From a checkpoint of a small image captioner: encoder depths [3, 3, 3, 3], batches of 128.
Rows from block 7 of the image encoder of a small image captioner, named by matrix and row number. Rows with one number belong to one channel. Each number is 128 + 32 x the weight over its row's rms, rounded and kept within 0 to 255. All counts start at 0. After the name is the row's rms in percent of the matrix's.
After each channel's rows are labels from the 100 images, of 14976, where the channel reaches its highest value: "colour at peak" is the nearest of a few named colours to the mean colour under the peak. Only what is clearly more common there than usual is listed. The data: photos with spoken descriptions (Open Images, Localized Narratives). In brackets: how many of the 100.
# convs0: expand pointwise conv (encoder.blocks.7.convs.0.weight, 384x96x1x1), inputs 0-95
# convs1: depthwise 5x5 conv (encoder.blocks.7.convs.1.weight, 384x1x5x5, trained with AdamW), a 5x5 kernel
# convs2: project pointwise conv (encoder.blocks.7.convs.2.weight, 96x384x1x1, transposed), outputs 0-95

convs0.287 098 [ 78  83 133 119 140 109 154 172  89 154 177 161 144 121 120  82 169 147 124 129 133 157  97 145 175 144 180 182 130  54 113  34  94 176 131 157 141 191 113 154 109 124 143 128  86  96  82 168 104  89 173 162 101 147  57 146  81 133 171 124 146 101 105 193  97 151 128 156 104 153 149  99 109 134 139 147 150 148  92 156  90 152  80 112 134 145 133 129 122 104 123 148 155 142 168 111]
convs1.287 080 [114 158 134 170 123 120 101  80  83  92 154 111 130  79 127 127 100 141 156 135  81  61 129 188 157]
convs2.287 095 [ 97 165 148 155 128 125 121 169 100 111  63 162 120 117  76 106 129  98 128 187 177  68 117 127  86 182 109 109 148 115  84 192 182  87 106  95 102 167  98 111  97 119 155 143 163 204 129 118 181 104 180 198 147 162 131 147 118 140  95 164 142 161 103 166 166  75 116 172 145 132 123 110 101  98 105 143 146 163 113 136 130 121  91 129  85 174 101 103 135 108  75 105 136 107  95 126]
colour at peak: pink (25)

convs0.251 084 [138  60 143 150 109 123 168  85 114 140 191 142 166 122 172 111  71 166  96 136 133 112 177 156 143  84 159 177 120 124 141 165 118 175 141 127 176  87 115 112 161  49 141  92 117 139 103  98 203 117 144 163 157 100 149  86 122 117 155 155 100  79  97 169  76 134 168 167 128 147 106 145 131  77 127  81  86 103  99 107 153 159 109 149 102 113 122 195 107  88 108 141 108 129 141  85]
convs1.251 074 [ 73  93 170 155 134 139  88  94 127 118 124 140 112  82  86 171 136 144 157 165 147  82  80 138 176]
convs2.251 084 [111 119 172  96  93 118 126 154 107 147 211 119 149 191  87 153 182 122  87 164 125  91 144 142  83  88 164 141 145 146 131  54 109 152 105 134 162  86 149 133 122 108  53  87 144 144 115 164 142 147 164 109 115 111 136 160  67 142 121 175 113 175 140 168 154  90 111 108  83 159 132 113  92 157  76 213  98 157 137 146 123 135 102 117 123  89 190 128 139 124 180 106 126 101 131 149]
colour at peak: pink (40)

convs0.283 115 [136 142  81 122 119 120 159 127 111 125 114 121 124 100 129 117 137 102  32 113  77 177 169 101  53 119 174 152 194 149 177 128 126 160 117  91 186 129 132 109  69 155 155 132 113 136 124 109 133 130 199 154 173  68  69 146 167 176 131  62 128  89 140 114 181 149  84 131  79 144 135 140 102 122 130 106 125  65 154 112 131 129 104 119  88 127 105 136 141 154 151 120  91 121 183 126]
convs1.283 111 [133 123  85 105 105 148 119 131 105 131 125  88  89  96  99 137  86 100 102 100 171 143 196 179 185]
convs2.283 105 [113 123 175 167 133  98 136 158  98 135 113 141 194 132 159 150 114  49  52  32 103 119 145 133 119 113 129 138 154 114 138  91  79 158 133 139  70 211 144 181 127 138  79 149 104 130 176 107  99 117 106 180 134 143 119 109  90 137 145 200  88 129 119 104 130  74 146 106  93 123 107 105 117 111 136 119 157 184 150 131 152 128 135 100 113 109 162 165 129  90 122 134 142 188 124 176]
colour at peak: pink (30)

convs0.202 112 [ 84 173 199 142 139 154  81 192 139 124 100 119 145 149 146 154 167  69 164 129 153 150 152 123 168  82 142 125 102 116  85  98 179 141 136 166  81 162 159 128 165 108 160 120 196 150 118 103 108 117 139 183 106 152 227  82 120 104 145 157 141  97 118 132  99 121 114 129 155 108 127 168 145 144 164 119 105 132 146 107  81 118  68  92 126 125 118 189 154 140  96 167 109 172 174 101]
convs1.202 085 [135 134 179 146  83 161 155 131 109  61 105 145 143 124 107 136 127 144 129  84 184 187 157 144  79]
convs2.202 103 [127 159 154 157  60 150 152 181 187 147 174 111 190 129  63 141 178 122 114 101 100 128 140 162  99 142 132 135 106 127 139 134 125 101 105 102 153 131 101 149 113 165  73 132 178 163 184 113  68 119 169 104  92 123 141  65 151 167 145  99 202  69 125 158 134 110 120  85 113 117 130 140  99  96  93 118 135 155 128 160  67  75 103 149  93 104 134 136 137 109 177 116 126 153 174 180]
colour at peak: blue (27)

convs0.260 097 [ 78 127 147 150 135  88  56 126 164 126 141 158  95 149 119 140 134 153 147 109  97 147 135 139 127 156 120 121 133 135 142 152 122 165 188  98 118 129 196 148  72 180 152 181 126  76 191 176 147 121 143 139 150 171 109 106 173 155 132 106 137  60 154 101 150 113 108 110  66 156 131 121  78  96 109 115 177  88 131 163  33 107 167 118 119  89 145  83 173 151 138  96 116 177 117 127]
convs1.260 071 [214 142 133 132  90 141 149 142 108 108 101  85 122 118 121 128  84 144 102 102  83 111  81 115  65]
convs2.260 102 [141  98 146 168 131  78 172 149 139 116 130  65  99 187 129  97  87  56 111 100  67 108 112 137 156  95  92  73 107 124 133 131 115 107 156 123 165 149 117  90 135 160  98 158 168 142 154 102 138  99 109 122  91 114 139 128 113 112 163 161 143 164 152 167 170 142 143 127  73 157 133 166 107 122 163 157 137  90 148 153 157 150 172 132 138 230 143 127 122  59 111 126 156  53  68 129]
colour at peak: black (39)

convs0.213 114 [154 180  78 140 121 202 144  79 126 128 158  97 154 136 137 110 113 103  93 154  68 100 139 131  89 167 196 118 119 151 178 107 119 105 124 113  72 161  52 173 140 139 115 116 175 101 117 126 125 144  95 127 126 130 156 127 139 140 105 147 170 142 163  89 166 144 144 113  57 133  97 132 143 100 114 117 154 104  73 168 165 208  98 136  57 107 104 146 107 142 146 179 128  78  97 106]
convs1.213 094 [137 111 106 156 134 167 127 150 175 144 107 114 107  97 139 115  78 112  83  91  67  68  74 112 150]
convs2.213 122 [140 149 166  97  98 120 114  84 117 136 109  95 164 163 202 161  97 130 124 150 167 153 175 119 106 168 146 157 130  83 120 101 141 160 118 115 105 130 127 140 181 107 139 211 127 126  71  88 137 135 155 126  64 169 120 197 113 106 117 104  81 155 139 110 166 168  82 147  86  59 117 130  87 199 132 124 100 130  73 179  82 142 125 153 183 117 106 108 126 131 182 140 134 126 154 117]
colour at peak: black (38)

convs0.280 107 [ 91 193 119 145  99 104  86  99 134 185 150 106 139 146 105 112  66 139  88 132  83 146  98 106 138 113 108 127 147 159 149  95 132 102 145  84 151 148 141 120 194 165 125 139 120  98 151 131 143 118 111 181 138 119 111 122 135 189 126 156 162  82 125  84 105 103 113 122 117 133  81  95 144 202 107 101 100 125 136 151 115  37  44 128 172 128 183 129 119  92 105  65 112  73 148 166]
convs1.280 129 [100  67 103 105 115 100  96  74  99 121 124  98 103 119  84 135 143 136 129 146 167 162 183 192 144]
convs2.280 102 [102  84 172 116  59 114 141  94  78 115 138 101 209  87 183  52 167 109  51 115 142 148 128 140  80 132  82 182  76 136 127 128 135 117 152 111 155 114 147 131 110 160 158 128 108  67 120 119 119 156 151 128  86 130  75 109  79 125 108 166 180 134  94 130 131 142 146 153 161 162  78 153 120 156 139 121 118 159 140 101 153  69 136 187 116 128 159 174 127  97 157 142  94  96 137 133]
colour at peak: white (44)

convs0.2 097 [ 82 113 156  91 201 125 111  97 114 105 152  48 129 131 143 110 100 168 123 122 129 153  84 171 121  99 140  93 111 139 119 104 120  95 115 117  93 143 136 130 169  94 118 148 130 150 159  79 141 156 137 150 106 123 147  68  76 192 160 138 119 143 139  94 136 122 137 173 181 173 133 141  97 154 122 208 128 175 120  60 165 173 219 165  77 108  82 125 132 145 147 125 135 123  84 129]
convs1.2 091 [131 136  87 123 107 106 120 111  88  84 169 168 127 136 167 179 193 108 173 143 136 122 154 172 173]
convs2.2 118 [118  77 153 137 101 193  89 108  89 126 118 145 144 180 145 133 136 167 133  75 167 158 158  95 155 109  76 111 149 122 185 150  75 126 139 154 128 113  92 100 116 106 153  88 103 152 160 142 136  94 147 112 178 106  89 161 182  91 137 122 135 144 116 166 183 169 150 211 126 123 112  94 167  94  99 136 165 182 142 155 218 132 137 134 182 125 189 116  99 135 172 152 126 122 123 116]
colour at peak: pink (26)

convs0.256 111 [171 125 122 126 122 136 108  86 171 120  92 186 172 195  80 144  93  84  74 151 141  97 167 165  96  94 116 156 180 102 179 111 146 135 159 129 189 136 122 157 135 131 183 103  75 118  94 160 140 167 123 110 111 104 183 151  76 166 126 125 148 133 103 121 105 115 108 141 102  53 109 111 165 171 144  79  86  80 100 165 159 117 148 128 112 141  82  79 164 145  80 122 103 108 126 120]
convs1.256 098 [159 162 128 130 151 147 194 128  98 182 166 122  99  99 154 119 102 155 131  89  94 100 122 149  57]
convs2.256 110 [113 127 153 145 130 163  98 151 139 145 163  85 165 165 128 115  93  95 149 140  78 138 149 131 160 154 122  93 145 148 179 131  86 154 142 130 113 159 134 144 185 159 127 106 147 140 108 115 119 121  49 104  48 171 234 121 149 126  99 148 177  99 144 156 143 173 101 125  90 163 112 102 138  94 108 145 179  66  80 116 159 129 132 146 118 129 136  95 153  81  96 142  93 150  62  68]
colour at peak: black (51)

convs0.313 089 [146 120 158  87 192 204  81 126 137  89  92  96 170  98 140 163 151 151 154 184 164 162 145 120 146 115 148 107 120  95 134 163 101 151 119 162 115  75  69 109 130 128  88 109 106 152 102 176 138  86  77 155 123 139 145 153 113  98 132 141  98 189 158 120 179 149 118 142 128 117 129  51 172 205 135 133  76  95 156 181 143 153  84 111 148 133 143 142 177 112 109 134  89  91 133 157]
convs1.313 042 [131 164 149 117 162 143 182 155  89 129  99 110 134 169  80 131 157 143 162 120  93 207 164 155 141]
convs2.313 078 [118 117 153 119 167 148  92 156 154 146 160  66  86 152 150 104  82 121 115  67 165 114 141 134 110 188 169 183 130 149 181 130 133 128 114 130 126  96 131  86  57 164 201  94 159  99  94 132 134 114 126 107 149 120 158 111 130 145 152 125 136 129  82 113 145 105 137 178  53 110 161 179 138  93 106 165  73 144 128 143 122 155 139  84  75  73  88 181 126 121 167  98 192 137 126 131]
colour at peak: grey (66)

convs0.48 096 [119 135 154 144 114  59 107 170 179  82  82 193 153 125  79 127 129  90 142 160  84 167 111  84 125 151  97  72 126 174  91 107 130 119 118 145 107 106  91 150 112 187 154 133 110 139 132 104 116 160 144 191 113  86 111 134  98 166 109 128 119 148 149 167 177  80 120  89 147 144 128 117  68 118 181 143 139 191  82  50 119 136 127  99 145 150 102 116  85 155 121  97  99 102 172  86]
convs1.48 169 [133 118 144 131  13 116 114 120 128  65 133 141 142 153 155 144 128 123 120 125 156 170 170 159 147]
convs2.48 111 [140  60 136  45 119  96 135 104 104 137 142  95  55  83  75  81 134  81 132 163 168 117 151  91 158 133 131  73 118 135  90 106 167 160 127 157 157 119 153  85 131 147 123 151 143 154 106 124 119 110  97  69 130 146 165 163 178 122  61 127 118  93 103 105 111 143 108 189 115 163  98 122 120  92 117 118 122 126 132 100  43 137 174 104  90  65 102 120 115 143 145 135 105  80  83 117]
colour at peak: white (28)

convs0.243 095 [136 162 118 141 110 153 122 143 155  90  73 120 115 175 187 145 133 142 133 164 108 163 122 131 136 104  94 124 137 176  76 101 152 158 174 106 137 136  80 120  82 120  56 162 143 141 111 145 127 122 101 121 146 121 198 163 124  91 146 147 146 110 147 158 125 141 120 186 110 105 128 131  99 142 178 139 125 157  71 101  61 163 158 161 122  95  68 166 103  80  41 134  52 100 157  90]
convs1.243 090 [ 88 167 177 184 131  97 124 134 141 167 113  88 136 124 136 122 162 158 144 183  87 110  70  89 123]
convs2.243 097 [165 118 109 135  35 156 117 132  99  99  98 138  85 152 134 126  85 151 110 144 122 182  98 147 141 187 192 151 134 202 150 149 143 129  71  63 149 131 110 145  69 135 120 176 102 111 116 173  99 138 122 146 147 174 125 113 126  96 147 102 149 190  72 125 162 104  98 155  81 159 135 136 129 163 117 170  73 169 136 159 108 135 116 109 146 111  93  95 110 134 143 207 173 129 122 146]
colour at peak: black (30)

convs0.15 109 [116 100  99 145 110 121 125 134 161 108 125  80 147  83 222 102 135 169 150 131 124 104  93 146 109 129 138 136 123 163  78 147  84 133 206 107 144 131 111 139 111 139 124  77 170  87 101 158 208 164 138 115 111 123  93 141  99  77 127 151 173 145 173  84 131 124 139 112 115 104  97 125 152 175  58  83  93 145 163 132  84 155 175 131 179 130  66 143 105  91 134  87 137  88  86 157]
convs1.15 079 [ 96 143 132 102 114 126 118 131  98 102  89 136 167 122  81  71 126 195 153 117  95 108 188 124  74]
convs2.15 102 [128 150 135 166 158 121  50 129 139 156 104 155 158  82 141 104  95 145 130 183 111 115  90 162 126 151 170 120 109 121  70  91 151 138  85 156 174 137 144  91  67 150 158 151 143 138 123  89 116 119 136 102 123 146  90 200 130 149 120 126 104 156 139  89 108  84  86 139 146 132  79 123 148 133 134 105 168 161 159  84 152 190 110 150 186 106 171 111  93  84 128  30 151 126 190 135]
colour at peak: brown (61)

convs0.298 102 [111  93 118 125 156 109 155 112 102 102 148 146 156  89 169 101  94 156 109 131  82 128 116 102  90 110 176  89 184 110 113 139 126 191 142 132  90 130 201 131 104 104 116 122 118 102 132 130 107 167 117 130 114 137 147 120 153 170  96 146 121 136 188 206 135 154 142 138 216 139 135 108 122  76 139 119  70 105 175  94  90 101 127 117 160 100 154 146 203  76 110 166  42 152 153 112]
convs1.298 107 [124 152 120 133  66 107 100  97 136  93 119 131 134 140 139 179 188 141 128 117 116 102  95  57  66]
convs2.298 104 [152 197 175 143  95 168  95 134 130 149 174 170 115 136 123 148 123 110 149 142 116  68 134  88 138 154  61 151 114 111 192 113 168 137 115 131 118  72 127 170 135 150 113 203 110 121  75 106  85 135 112 134  97  87 136 135 150  67 148  37 104  85  83 113 141 169  90 159 118 119 149 162 183  90 136 135 109 133 173 121  73 142 103 143  87 137  96 132  93 102 133 125 140 122  83 160]
colour at peak: pink (27)

convs0.221 103 [143 145 141 167 159  54 123 118  70  92 181 126 103  76 118 111  88 148  78 118  75 125  93 138 121 113 145 172 166  94 177 114 115 147 133 157 128 184 166 128  69 198 167 107 102 173  86 164 156  81 123  99 104 131 161 101 180 110 155 149 114 112 125 109 171  95 108  98 180 137  99 137 118 159 158 136 152  53 120 160 193 129 135 140 103 158 165 127 142 116 135 131 102 100 138  82]
convs1.221 085 [135 141 124 156 140  97  97 107 141 110  81  97 101 111 140 191 178 137 155 160 101  89  52  99 116]
convs2.221 100 [130 203 159 179  55  96 112  91  95  93 187 198 105 174 143  97 152 107 167 125 182 144 158  88 112 143  70 120 142 140  85 100 128 117 132 150 121 119  90 137 173 100 117 147  94  81  93 143 119 131 113 155 139  76 158 153  86 135 175 106 131 113  80 106 125 134 142 207 150 117 171 179  88 155 146 106 158 112 116  90 100 135 122 115  96 123 152 133  90 104  97 139 128 142 120 197]
colour at peak: pink (41); white (26)

convs0.23 078 [122  97 128 128  88 143 160  98 114  95 127 119 149 107 148 182 173  45 117 103 105 156 110 161 188 113 128  81  79 157  96 203 116  76 136 132 138 161 190 131  98 178  97 137 110 153 146 130 157 181 139 138 153  83 148 130 130 127 152 145 121  53 112 152 134 140  77 161  75 164 114 120 142  81 133 178 221 124 106 143 128  71 129 123  86 148 141 158 170 114 146 114 139 128 132 113]
convs1.23 114 [108 112 117 138 138 104 121 100 138 124 184 159 141 184 209 134 132 128 152 196 148 154 153 152 169]
convs2.23 086 [160 157 114 110 128 144  76  98 141 116 151 155  83 101  98 187 128 124  81 118 158  58 121 161 109 108  70  89 117 144 135  95 178  90 104 127  74 145 117 137  34 122 142 137 130 131 101 149 198 153 117 169 111 129 136 124  60 186 136 148 129 128 116 140 185  91  88 132 130 154 151 111 104 133 121  90 184 178 122 118 104 137 100 124 150 163 171 194 106 132 167  86 121 126 152 180]
colour at peak: white (53)

convs0.129 110 [111 123  93 129  96 141 129 100 106 219 170 151 175 148  62 160  83 146 153 130 130 145 115 141 167 131 100 121 113 156 142 113  58 124 121  91 111 154 108 143 164 133 143 149 117 130 102 151 179 139 153 142 115 161 131 128  41 142  85  51 145 114 155 163  90 165 142  69 106 123 133 114 121 145 103 131  91 145 174 109 154 136  84 172  67  98 178  99 169 155 149  63  86 149 133 139]
convs1.129 110 [109  96 114 115 122 123  74  90  88  81 132 117  98  96 143 152 172 147 147 173 134 196 150 153 177]
convs2.129 114 [137 101 155 128 136 127 133 116 109 239 101  72 124 142 120 161  89 157  96 145 110 183 119  69  80 111 163  99 102 217 122 136  89 126 120 100 150 116  81 105 136 133 121 105 102 176 107 122 107 122 115 137 196 126 123 134 120  84 106 114 126 145 119  86  96 165  65 126 114 121 160 126 138 179 153 156 121 107 168 126  67 154  97 126 102 144 134  81 161 124 125 111  86  34 130 134]
colour at peak: white (28)

convs0.235 110 [203 158 183 140 155 119  96  96 111  62 160 108  90 112 144 130 129 125 126  82 162  89 141 159 130 175  76 139  86 146 118 150 114  86 181 130  88 187 110 117 123  80 134  96 160 167 108 160  99 101 108 180 140  97 127 191 125  97 129 139 130 121 170 196 142 102 131 133  86 195 127 115  99 131 101  88 142 171 173 107 108 108 131 104 116 156 156 191 103 118 175  92 108  87 108 118]
convs1.235 185 [127 114 132 148 110 152 149 135 148  52 161 154 154 122  44 139 125 126 105 107  88 104  99  66 122]
convs2.235 116 [116 144  84 113 104 117 157 138 135 128  84 124 177 135 117  81 179  79  78 134 158 121 118 133 110 129 170 148  79  95  99 104 124 101 105  76 119 199 160  73 142 156 173  89 187 164 147 138  97 116 156 134 126 146  93 113 125  90 162 176 134 143 108 105 123 106 119 115 114 134 128 159 102 143 120 184 198 163  77 113 130  42  64 125 111 170  98  65 117 153 140 114 107 110 137 186]
colour at peak: white (35)

convs0.121 083 [109  98 112 109 146 131 118 131 112 157 131 167 195 160 167  75 145 108 183  44  78  74  77 187 110 105 151 166 186 162 122 174 126  87 140  96 126 141 104 138  80 124 125 134 167  60 164 173 167 114 160 166 146 145  88  97 104  99 123 122 127 105 118 156 102 127  82 171 114 162 106 107 157 150 149 124 150  95  78 125 143 116 117 191 133 130 136  78 152 117 136 187 112 118 142  88]
convs1.121 056 [152 115  67  98 122 141 140 105 104 172  75 142 115 110 179 150 144 133 127 182  85 154 164 164 173]
convs2.121 092 [173 112 146  72 115 118 190 113 111 108  84 177 158 122 104 130 150 146 163 130  76 131  97 128 108 140 174  89 109 109 124  97 146 117 151 123  92 135 147 143 182 177 158 110 114 130 178 141  70 124 124 128 116 183 170  71  58 118 114  82 135 179 101 167 121 151 185  60 169 134 121 129 159 103 156 115 144 109  90 151 156 178 100 138 137 118 137  30 136 131 118 101  97 161  85 127]
colour at peak: white (27)

convs0.125 103 [111  91 121  82 133 143 128 115 186 117 136 127 150 172 120  47  73  85  62 114 108 143 120  99 126 122 191 114 105 104 124  90 132  90 148  98 170 113 111 104  83 151 133 148 215  92  77 156 109 176 132 116 147 137 158 132 123  96 116  89 127  89 152  92  94 143 111  99  84 115 104 185 158 146 141 111 141  65 145 129 122  89 139 106 124 132 122  95 150  72 192  84  67 137 156 150]
convs1.125 143 [180 141 128 160 169 171 117 133 149 162 154 134 117 131 124  97  95  71 117 100 101  77  73  92  86]
convs2.125 112 [114 115 140 154 128 104 105 141  94 138 151 127 142 144  99 137 157  73 132 101 138  80 125 122 104  99  93 145 125 123  84 152 112 206 174 114 102 177 153 130 175  86 123  85  92 169 177 162 186 110 160 172 130 141 116 142 168 151  83 107 110 122  98 105  71 126  85  81 149 135  89 162  55 114 158 169 132 109 180 145 131 122 130 172  47 120 160 115 131 121  61 103 103 127  78 166]
colour at peak: black (46)

convs0.299 083 [136  96 123 107 199 124 106  76 152 109  81 110 125  88 117 143 159  86 130  62 165 140 160 141 148 115 140 173  84 150 172 143 154 114  95 149  61  86  78 178 122 124 146 105  85 170 122 165 124 120 116 151 157 106 137 138 135  86 116 228 105 116 162 125  93 119  78 120 179  73 108 198 166 139 168 127 101 103 153  96 110 155 138 107 154 131 137 133 112 187 157 118 161 100 104 139]
convs1.299 045 [139 107 146 129 160 124 151  70 110  40 125 140 117 132 149  95  88 116 174  93 120 133 105  68 149]
convs2.299 070 [ 80  81 177 147 103 154 149 106 165 149 114  91 128 137 160 146 176 136 153 140  89  87  71 174 196 136 140 133 107  86 126 123 144 123 140 165  68  94 129  99 163 170 133 110 162 146 122 115 140 111 223 174 123 168  75  88 142 122  70  93  88 112 104 124 126  92 151 147 135 138 108 154  45 139 141 140 129 163 110 156 148  94 156 155 118 159 127  59 143  87 155 120  98 123 175 135]
colour at peak: grey (66)