Weights of a small image captioner.
Model: 3.57M parameters, 24-pixel images, encoder arch mobilenet_v2, encoder norm layernorm, encoder depths [3, 3, 3, 3].
Training: soap at rate 0.0025, batches of 128.
Rows from block 4 of the image encoder of a small image captioner, named by matrix and row number. Rows with one number belong to one channel. Each number is 50 + 12 x the weight over its row's rms, rounded and kept within 0 to 99. All counts start at 0.
After each channel's rows are labels from the 100 images, of 14976, where the channel reaches its highest value: "strongest on" is what is common among them. Only what is clearly more common there than usual is listed. The data: photos with spoken descriptions (Open Images, Localized Narratives). In brackets: how many of the 100, against the usual share in percent.
# convs0: expand pointwise conv (encoder.blocks.4.convs.0.weight, 192x48x1x1), inputs 0-47
# convs1: depthwise 5x5 conv (encoder.blocks.4.convs.1.weight, 192x1x5x5, trained with AdamW), a 5x5 kernel
# convs2: project pointwise conv (encoder.blocks.4.convs.2.weight, 48x192x1x1, transposed), outputs 0-47

convs0.128:33 52 56 45 72 52 40 44 29 49 52 43 61 54 55 67 46 68 76 34 54 40 60 56 33 42 42 52 60 40 57 52 46 38 42 48 24 53 76 46 51 47 54 56 64 68 54 27
convs1.128:32 41 22 58 49 47 57 55 44 34 44 57 57 40 24 48 55 56 62 35 49 52 56 43 27
convs2.128:57 40 43 58 35 65 53 38 48 50 57 56 46 42 50 66 42 65 36 61 62 59 65 22 39 55 54 48 54 40 47 48 38 58 67 43 36 24 61 47 40 74 47 21 50 50 70 45
strongest on: text has "plants" (26 vs 10.5)

convs0.126:60 52 69 59 43 58 48 42 41 64 41 53 56 53 52 37 43 51 54 40 69 46 59 34 39 56 48 61 28 82 62 52 56 45 18 43 54 38 40 44 62 76 57 33 46 49 61 56
convs1.126:49 55 53 35 48 35 57 31 27 47 47 44 54 41 58 71 67 63 59 62 43 30 42 34 46
convs2.126:55 49 64 66 43 50 39 63 57 61 48 63 44 50 17 22 54 34 40 39 58 32 41 33 56 40 51 63 51 47 59 47 75 44 53 41 56 46 45 51 69 55 50 30 59 69 45 38
strongest on: text has "road" (27 vs 8.2)

convs0.28:45 43 26 66 40 43 40 42 34 55 67 78 55 59 54 52 52 56 35 38 67 46 32 40 63 32 48 59 61 62 52 47 30 27 47 52 35 57 56 54 45 34 63 64 55 46 60 38
convs1.28:28 30 31 31 39 32 46 31 39 30 47 55 51 52 61 43 53 56 56 56 49 59 58 62 59
convs2.28:40 37 53 41 49 35 44 51 58 59 36 45 36 51 51 40 52 56 69 32 30 67 56 43 59 43 29 33 60 66 50 45 54 64 33 77 51 35 37 39 58 34 54 49 53 35 69 34
strongest on: text has "holding" (38 vs 16.4); text has "table" (37 vs 12.9); text has "woman" (26 vs 9.1)

convs0.80:54 73 35 42 61 49 51 29 59 47 49 45 68 66 48 34 59 62 56 49 64 33 43 56 63 34 52 32 43 60 62 58 62 56 55 44 55 51 53 57 53 50 58 51 60 37 20 18
convs1.80:43 29 33 57 52 37 36 33 41 46 47 45 38 33 54 56 64 75 56 58 46 60 71 45 53
convs2.80:53 49 77 54 66 46 46 43 30 39 62 27 56 62 38 41 62 45 46 46 65 73 66 59 40 46 54 49 47 39 33 45 36 74 49 30 44 49 36 44 56 55 49 64 33 47 67 55
strongest on: text has "red" (30 vs 3.8)

convs0.59:41 61 49 34 59 44 39 48 44 45 54 34 43 46 51 71 52 48 59 54 44 54 52 73 63 55 78 32 63 46 47 34 57 29 57 33 44 70 37 70 65 60 51 49 52 39 34 31
convs1.59:50 49 55 58 62 51 40 50 63 49 60 48 51 44 45 36 27 22 35 30 46 51 39 31 32
convs2.59:60 42 45 52 65 39 51 46 55 69 29 54 46 40 49 51 39 58 54 48 71 47 51 56 40 34 33 51 24 45 70 41 81 71 60 49 31 54 63 39 59 50 48 39 63 46 51 33
strongest on: text has "color" (30 vs 13)

convs0.39:50 49 57 52 68 50 58 26 33 72 75 37 37 58 61 42 55 61 54 59 70 37 48 40 30 38 48 41 37 68 48 46 43 55 35 53 54 38 72 61 63 48 32 47 58 49 51 36
convs1.39:43 46 53 67 64 31 36 37 59 48 41 42 49 62 63 30 36 26 49 48 51 49 28 39 48
convs2.39:50 54 74 49 59 33 31 63 50 54 54 72 48 62 68 29 52 50 43 19 25 56 61 48 52 45 55 55 38 45 51 38 50 60 30 76 35 40 51 40 57 52 48 54 43 47 57 44
strongest on: text has "grass" (39 vs 9.9)

convs0.75:57 49 72 57 54 55 66 60 44 52 45 48 42 40 58 64 70 44 41 36 58 41 47 76 59 68 46 50 46 34 67 30 51 34 62 77 47 24 56 38 60 48 48 55 54 69 56 56
convs1.75:39 25 36 34 30 37 40 37 40 44 44 47 51 50 46 41 51 57 60 51 53 64 60 73 66
convs2.75:45 54 49 48 58 57 41 43 58 43 56 34 56 30 47 62 34 44 44 40 33 65 66 40 31 64 41 55 54 65 34 44 61 22 66 47 53 51 49 47 30 64 46 57 28 79 54 54
strongest on: text has "trees" (90 vs 27.8); text has "sky" (75 vs 25); text has "grass" (37 vs 9.9); text has "plants" (32 vs 10.5)

convs0.119:42 45 40 44 53 48 52 58 27 48 34 50 68 45 55 23 30 83 47 49 58 44 52 52 54 66 46 48 45 61 40 43 33 47 74 68 44 37 61 32 51 58 50 51 69 40 47 58
convs1.119:63 62 55 68 60 31 35 33 50 30 49 30 32 43 37 63 57 63 56 54 48 39 54 46 42
convs2.119:53 42 55 45 50 64 39 30 35 38 50 40 60 46 44 44 41 75 74 71 54 40 42 29 47 41 50 35 41 62 44 38 27 47 52 40 51 34 58 55 60 63 68 67 63 50 57 33
strongest on: text has "grass" (30 vs 9.9)

convs0.78:47 58 35 61 45 27 35 39 34 66 49 62 45 52 57 38 70 74 34 53 48 66 49 36 46 49 39 61 52 70 42 58 50 49 46 63 63 42 56 40 40 37 60 49 74 51 36 73
convs1.78:46 47 33 48 52 49 48 37 47 63 41 37 36 54 62 48 37 29 58 74 45 32 37 57 73
convs2.78:54 42 38 56 72 40 43 55 38 83 37 50 33 62 54 39 44 37 64 51 39 57 54 61 59 62 35 57 55 47 66 45 61 75 36 59 47 58 50 80 39 61 44 47 44 57 39 43
strongest on: text has "wearing" (40 vs 12.1); text has "man" (28 vs 11.6); text has "woman" (27 vs 9.1)

convs0.115:49 30 42 44 38 55 57 59 36 44 62 19 39 55 35 67 75 57 54 33 61 54 48 42 42 51 63 47 36 61 65 49 34 36 70 50 48 42 47 62 47 56 47 58 55 68 72 55
convs1.115:43 38 45 45 38 41 54 59 51 40 51 67 63 64 43 32 37 40 42 39 34 26 30 37 43
convs2.115:44 44 41 47 33 49 52 46 45 38 70 39 65 69 60 60 54 52 48 34 59 42 42 61 53 63 54 51 57 30 57 38 31 18 48 53 41 39 41 47 67 38 44 63 59 64 73 29
strongest on: text has "grass" (36 vs 9.9)

convs0.95:33 49 50 57 67 58 39 61 21 38 31 58 52 56 60 53 53 47 52 45 75 35 51 56 80 39 46 56 64 30 49 30 40 43 64 52 48 53 43 45 55 39 56 37 44 41 70 61
convs1.95:56 51 30 44 29 50 70 65 65 68 40 42 42 54 44 37 42 59 57 37 39 59 59 68 61
convs2.95:67 34 66 53 52 37 56 70 64 60 61 46 58 44 51 68 72 53 45 68 52 51 54 38 56 50 62 60 42 68 63 59 55 45 43 46 32 59 59 52 48 30 68 71 33 25 51 52
strongest on: text has "trees" (59 vs 27.8)

convs0.122:53 47 51 64 45 47 25 27 42 31 35 64 57 44 57 46 73 63 47 54 40 40 30 38 65 51 45 74 62 59 60 54 61 41 39 60 67 59 53 38 52 47 73 61 48 33 48 47
convs1.122:32 38 38 55 28 27 48 50 53 28 32 55 54 57 34 38 56 64 53 56 42 53 65 58 44
convs2.122:40 65 41 57 46 33 45 41 69 38 72 68 50 55 46 43 48 68 41 46 39 46 37 53 80 39 29 46 68 58 37 46 55 46 39 59 58 49 37 59 76 43 44 59 43 60 63 40
strongest on: text has "holding" (37 vs 16.4)

convs0.177:42 59 65 60 70 53 57 49 62 67 51 59 41 37 51 69 70 49 32 54 55 56 38 62 47 76 59 54 60 47 66 44 64 60 40 59 41 24 54 52 43 60 39 33 53 51 41 24
convs1.177:60 70 42 49 56 15 50 32 34 51 56 38 48 43 38 46 49 54 39 47 59 60 47 32 60
convs2.177:44 58 83 55 44 57 33 60 40 42 65 37 46 43 40 47 65 46 38 64 54 41 58 48 36 37 42 71 62 64 33 53 36 49 44 46 46 48 12 54 55 56 61 62 58 41 50 41
strongest on: text has "sky" (55 vs 25); text has "grass" (26 vs 9.9)

convs0.42:63 38 50 53 44 55 37 63 47 51 70 60 54 62 53 49 50 77 68 35 31 53 55 45 35 40 43 66 49 66 42 48 30 42 47 69 75 27 48 44 40 56 35 59 43 56 46 67
convs1.42:21 34 38 33 53 46 33 48 41 50 48 47 53 43 54 50 35 39 43 45 42 47 35 22 43
convs2.42:23 44 52 45 61 53 52 60 41 26 53 37 34 55 48 51 59 22 46 42 58 55 40 62 41 52 31 38 47 55 55 46 56 39 39 33 47 56 61 67 67 71 55 70 51 61 59 71
strongest on: text has "sky" (60 vs 25)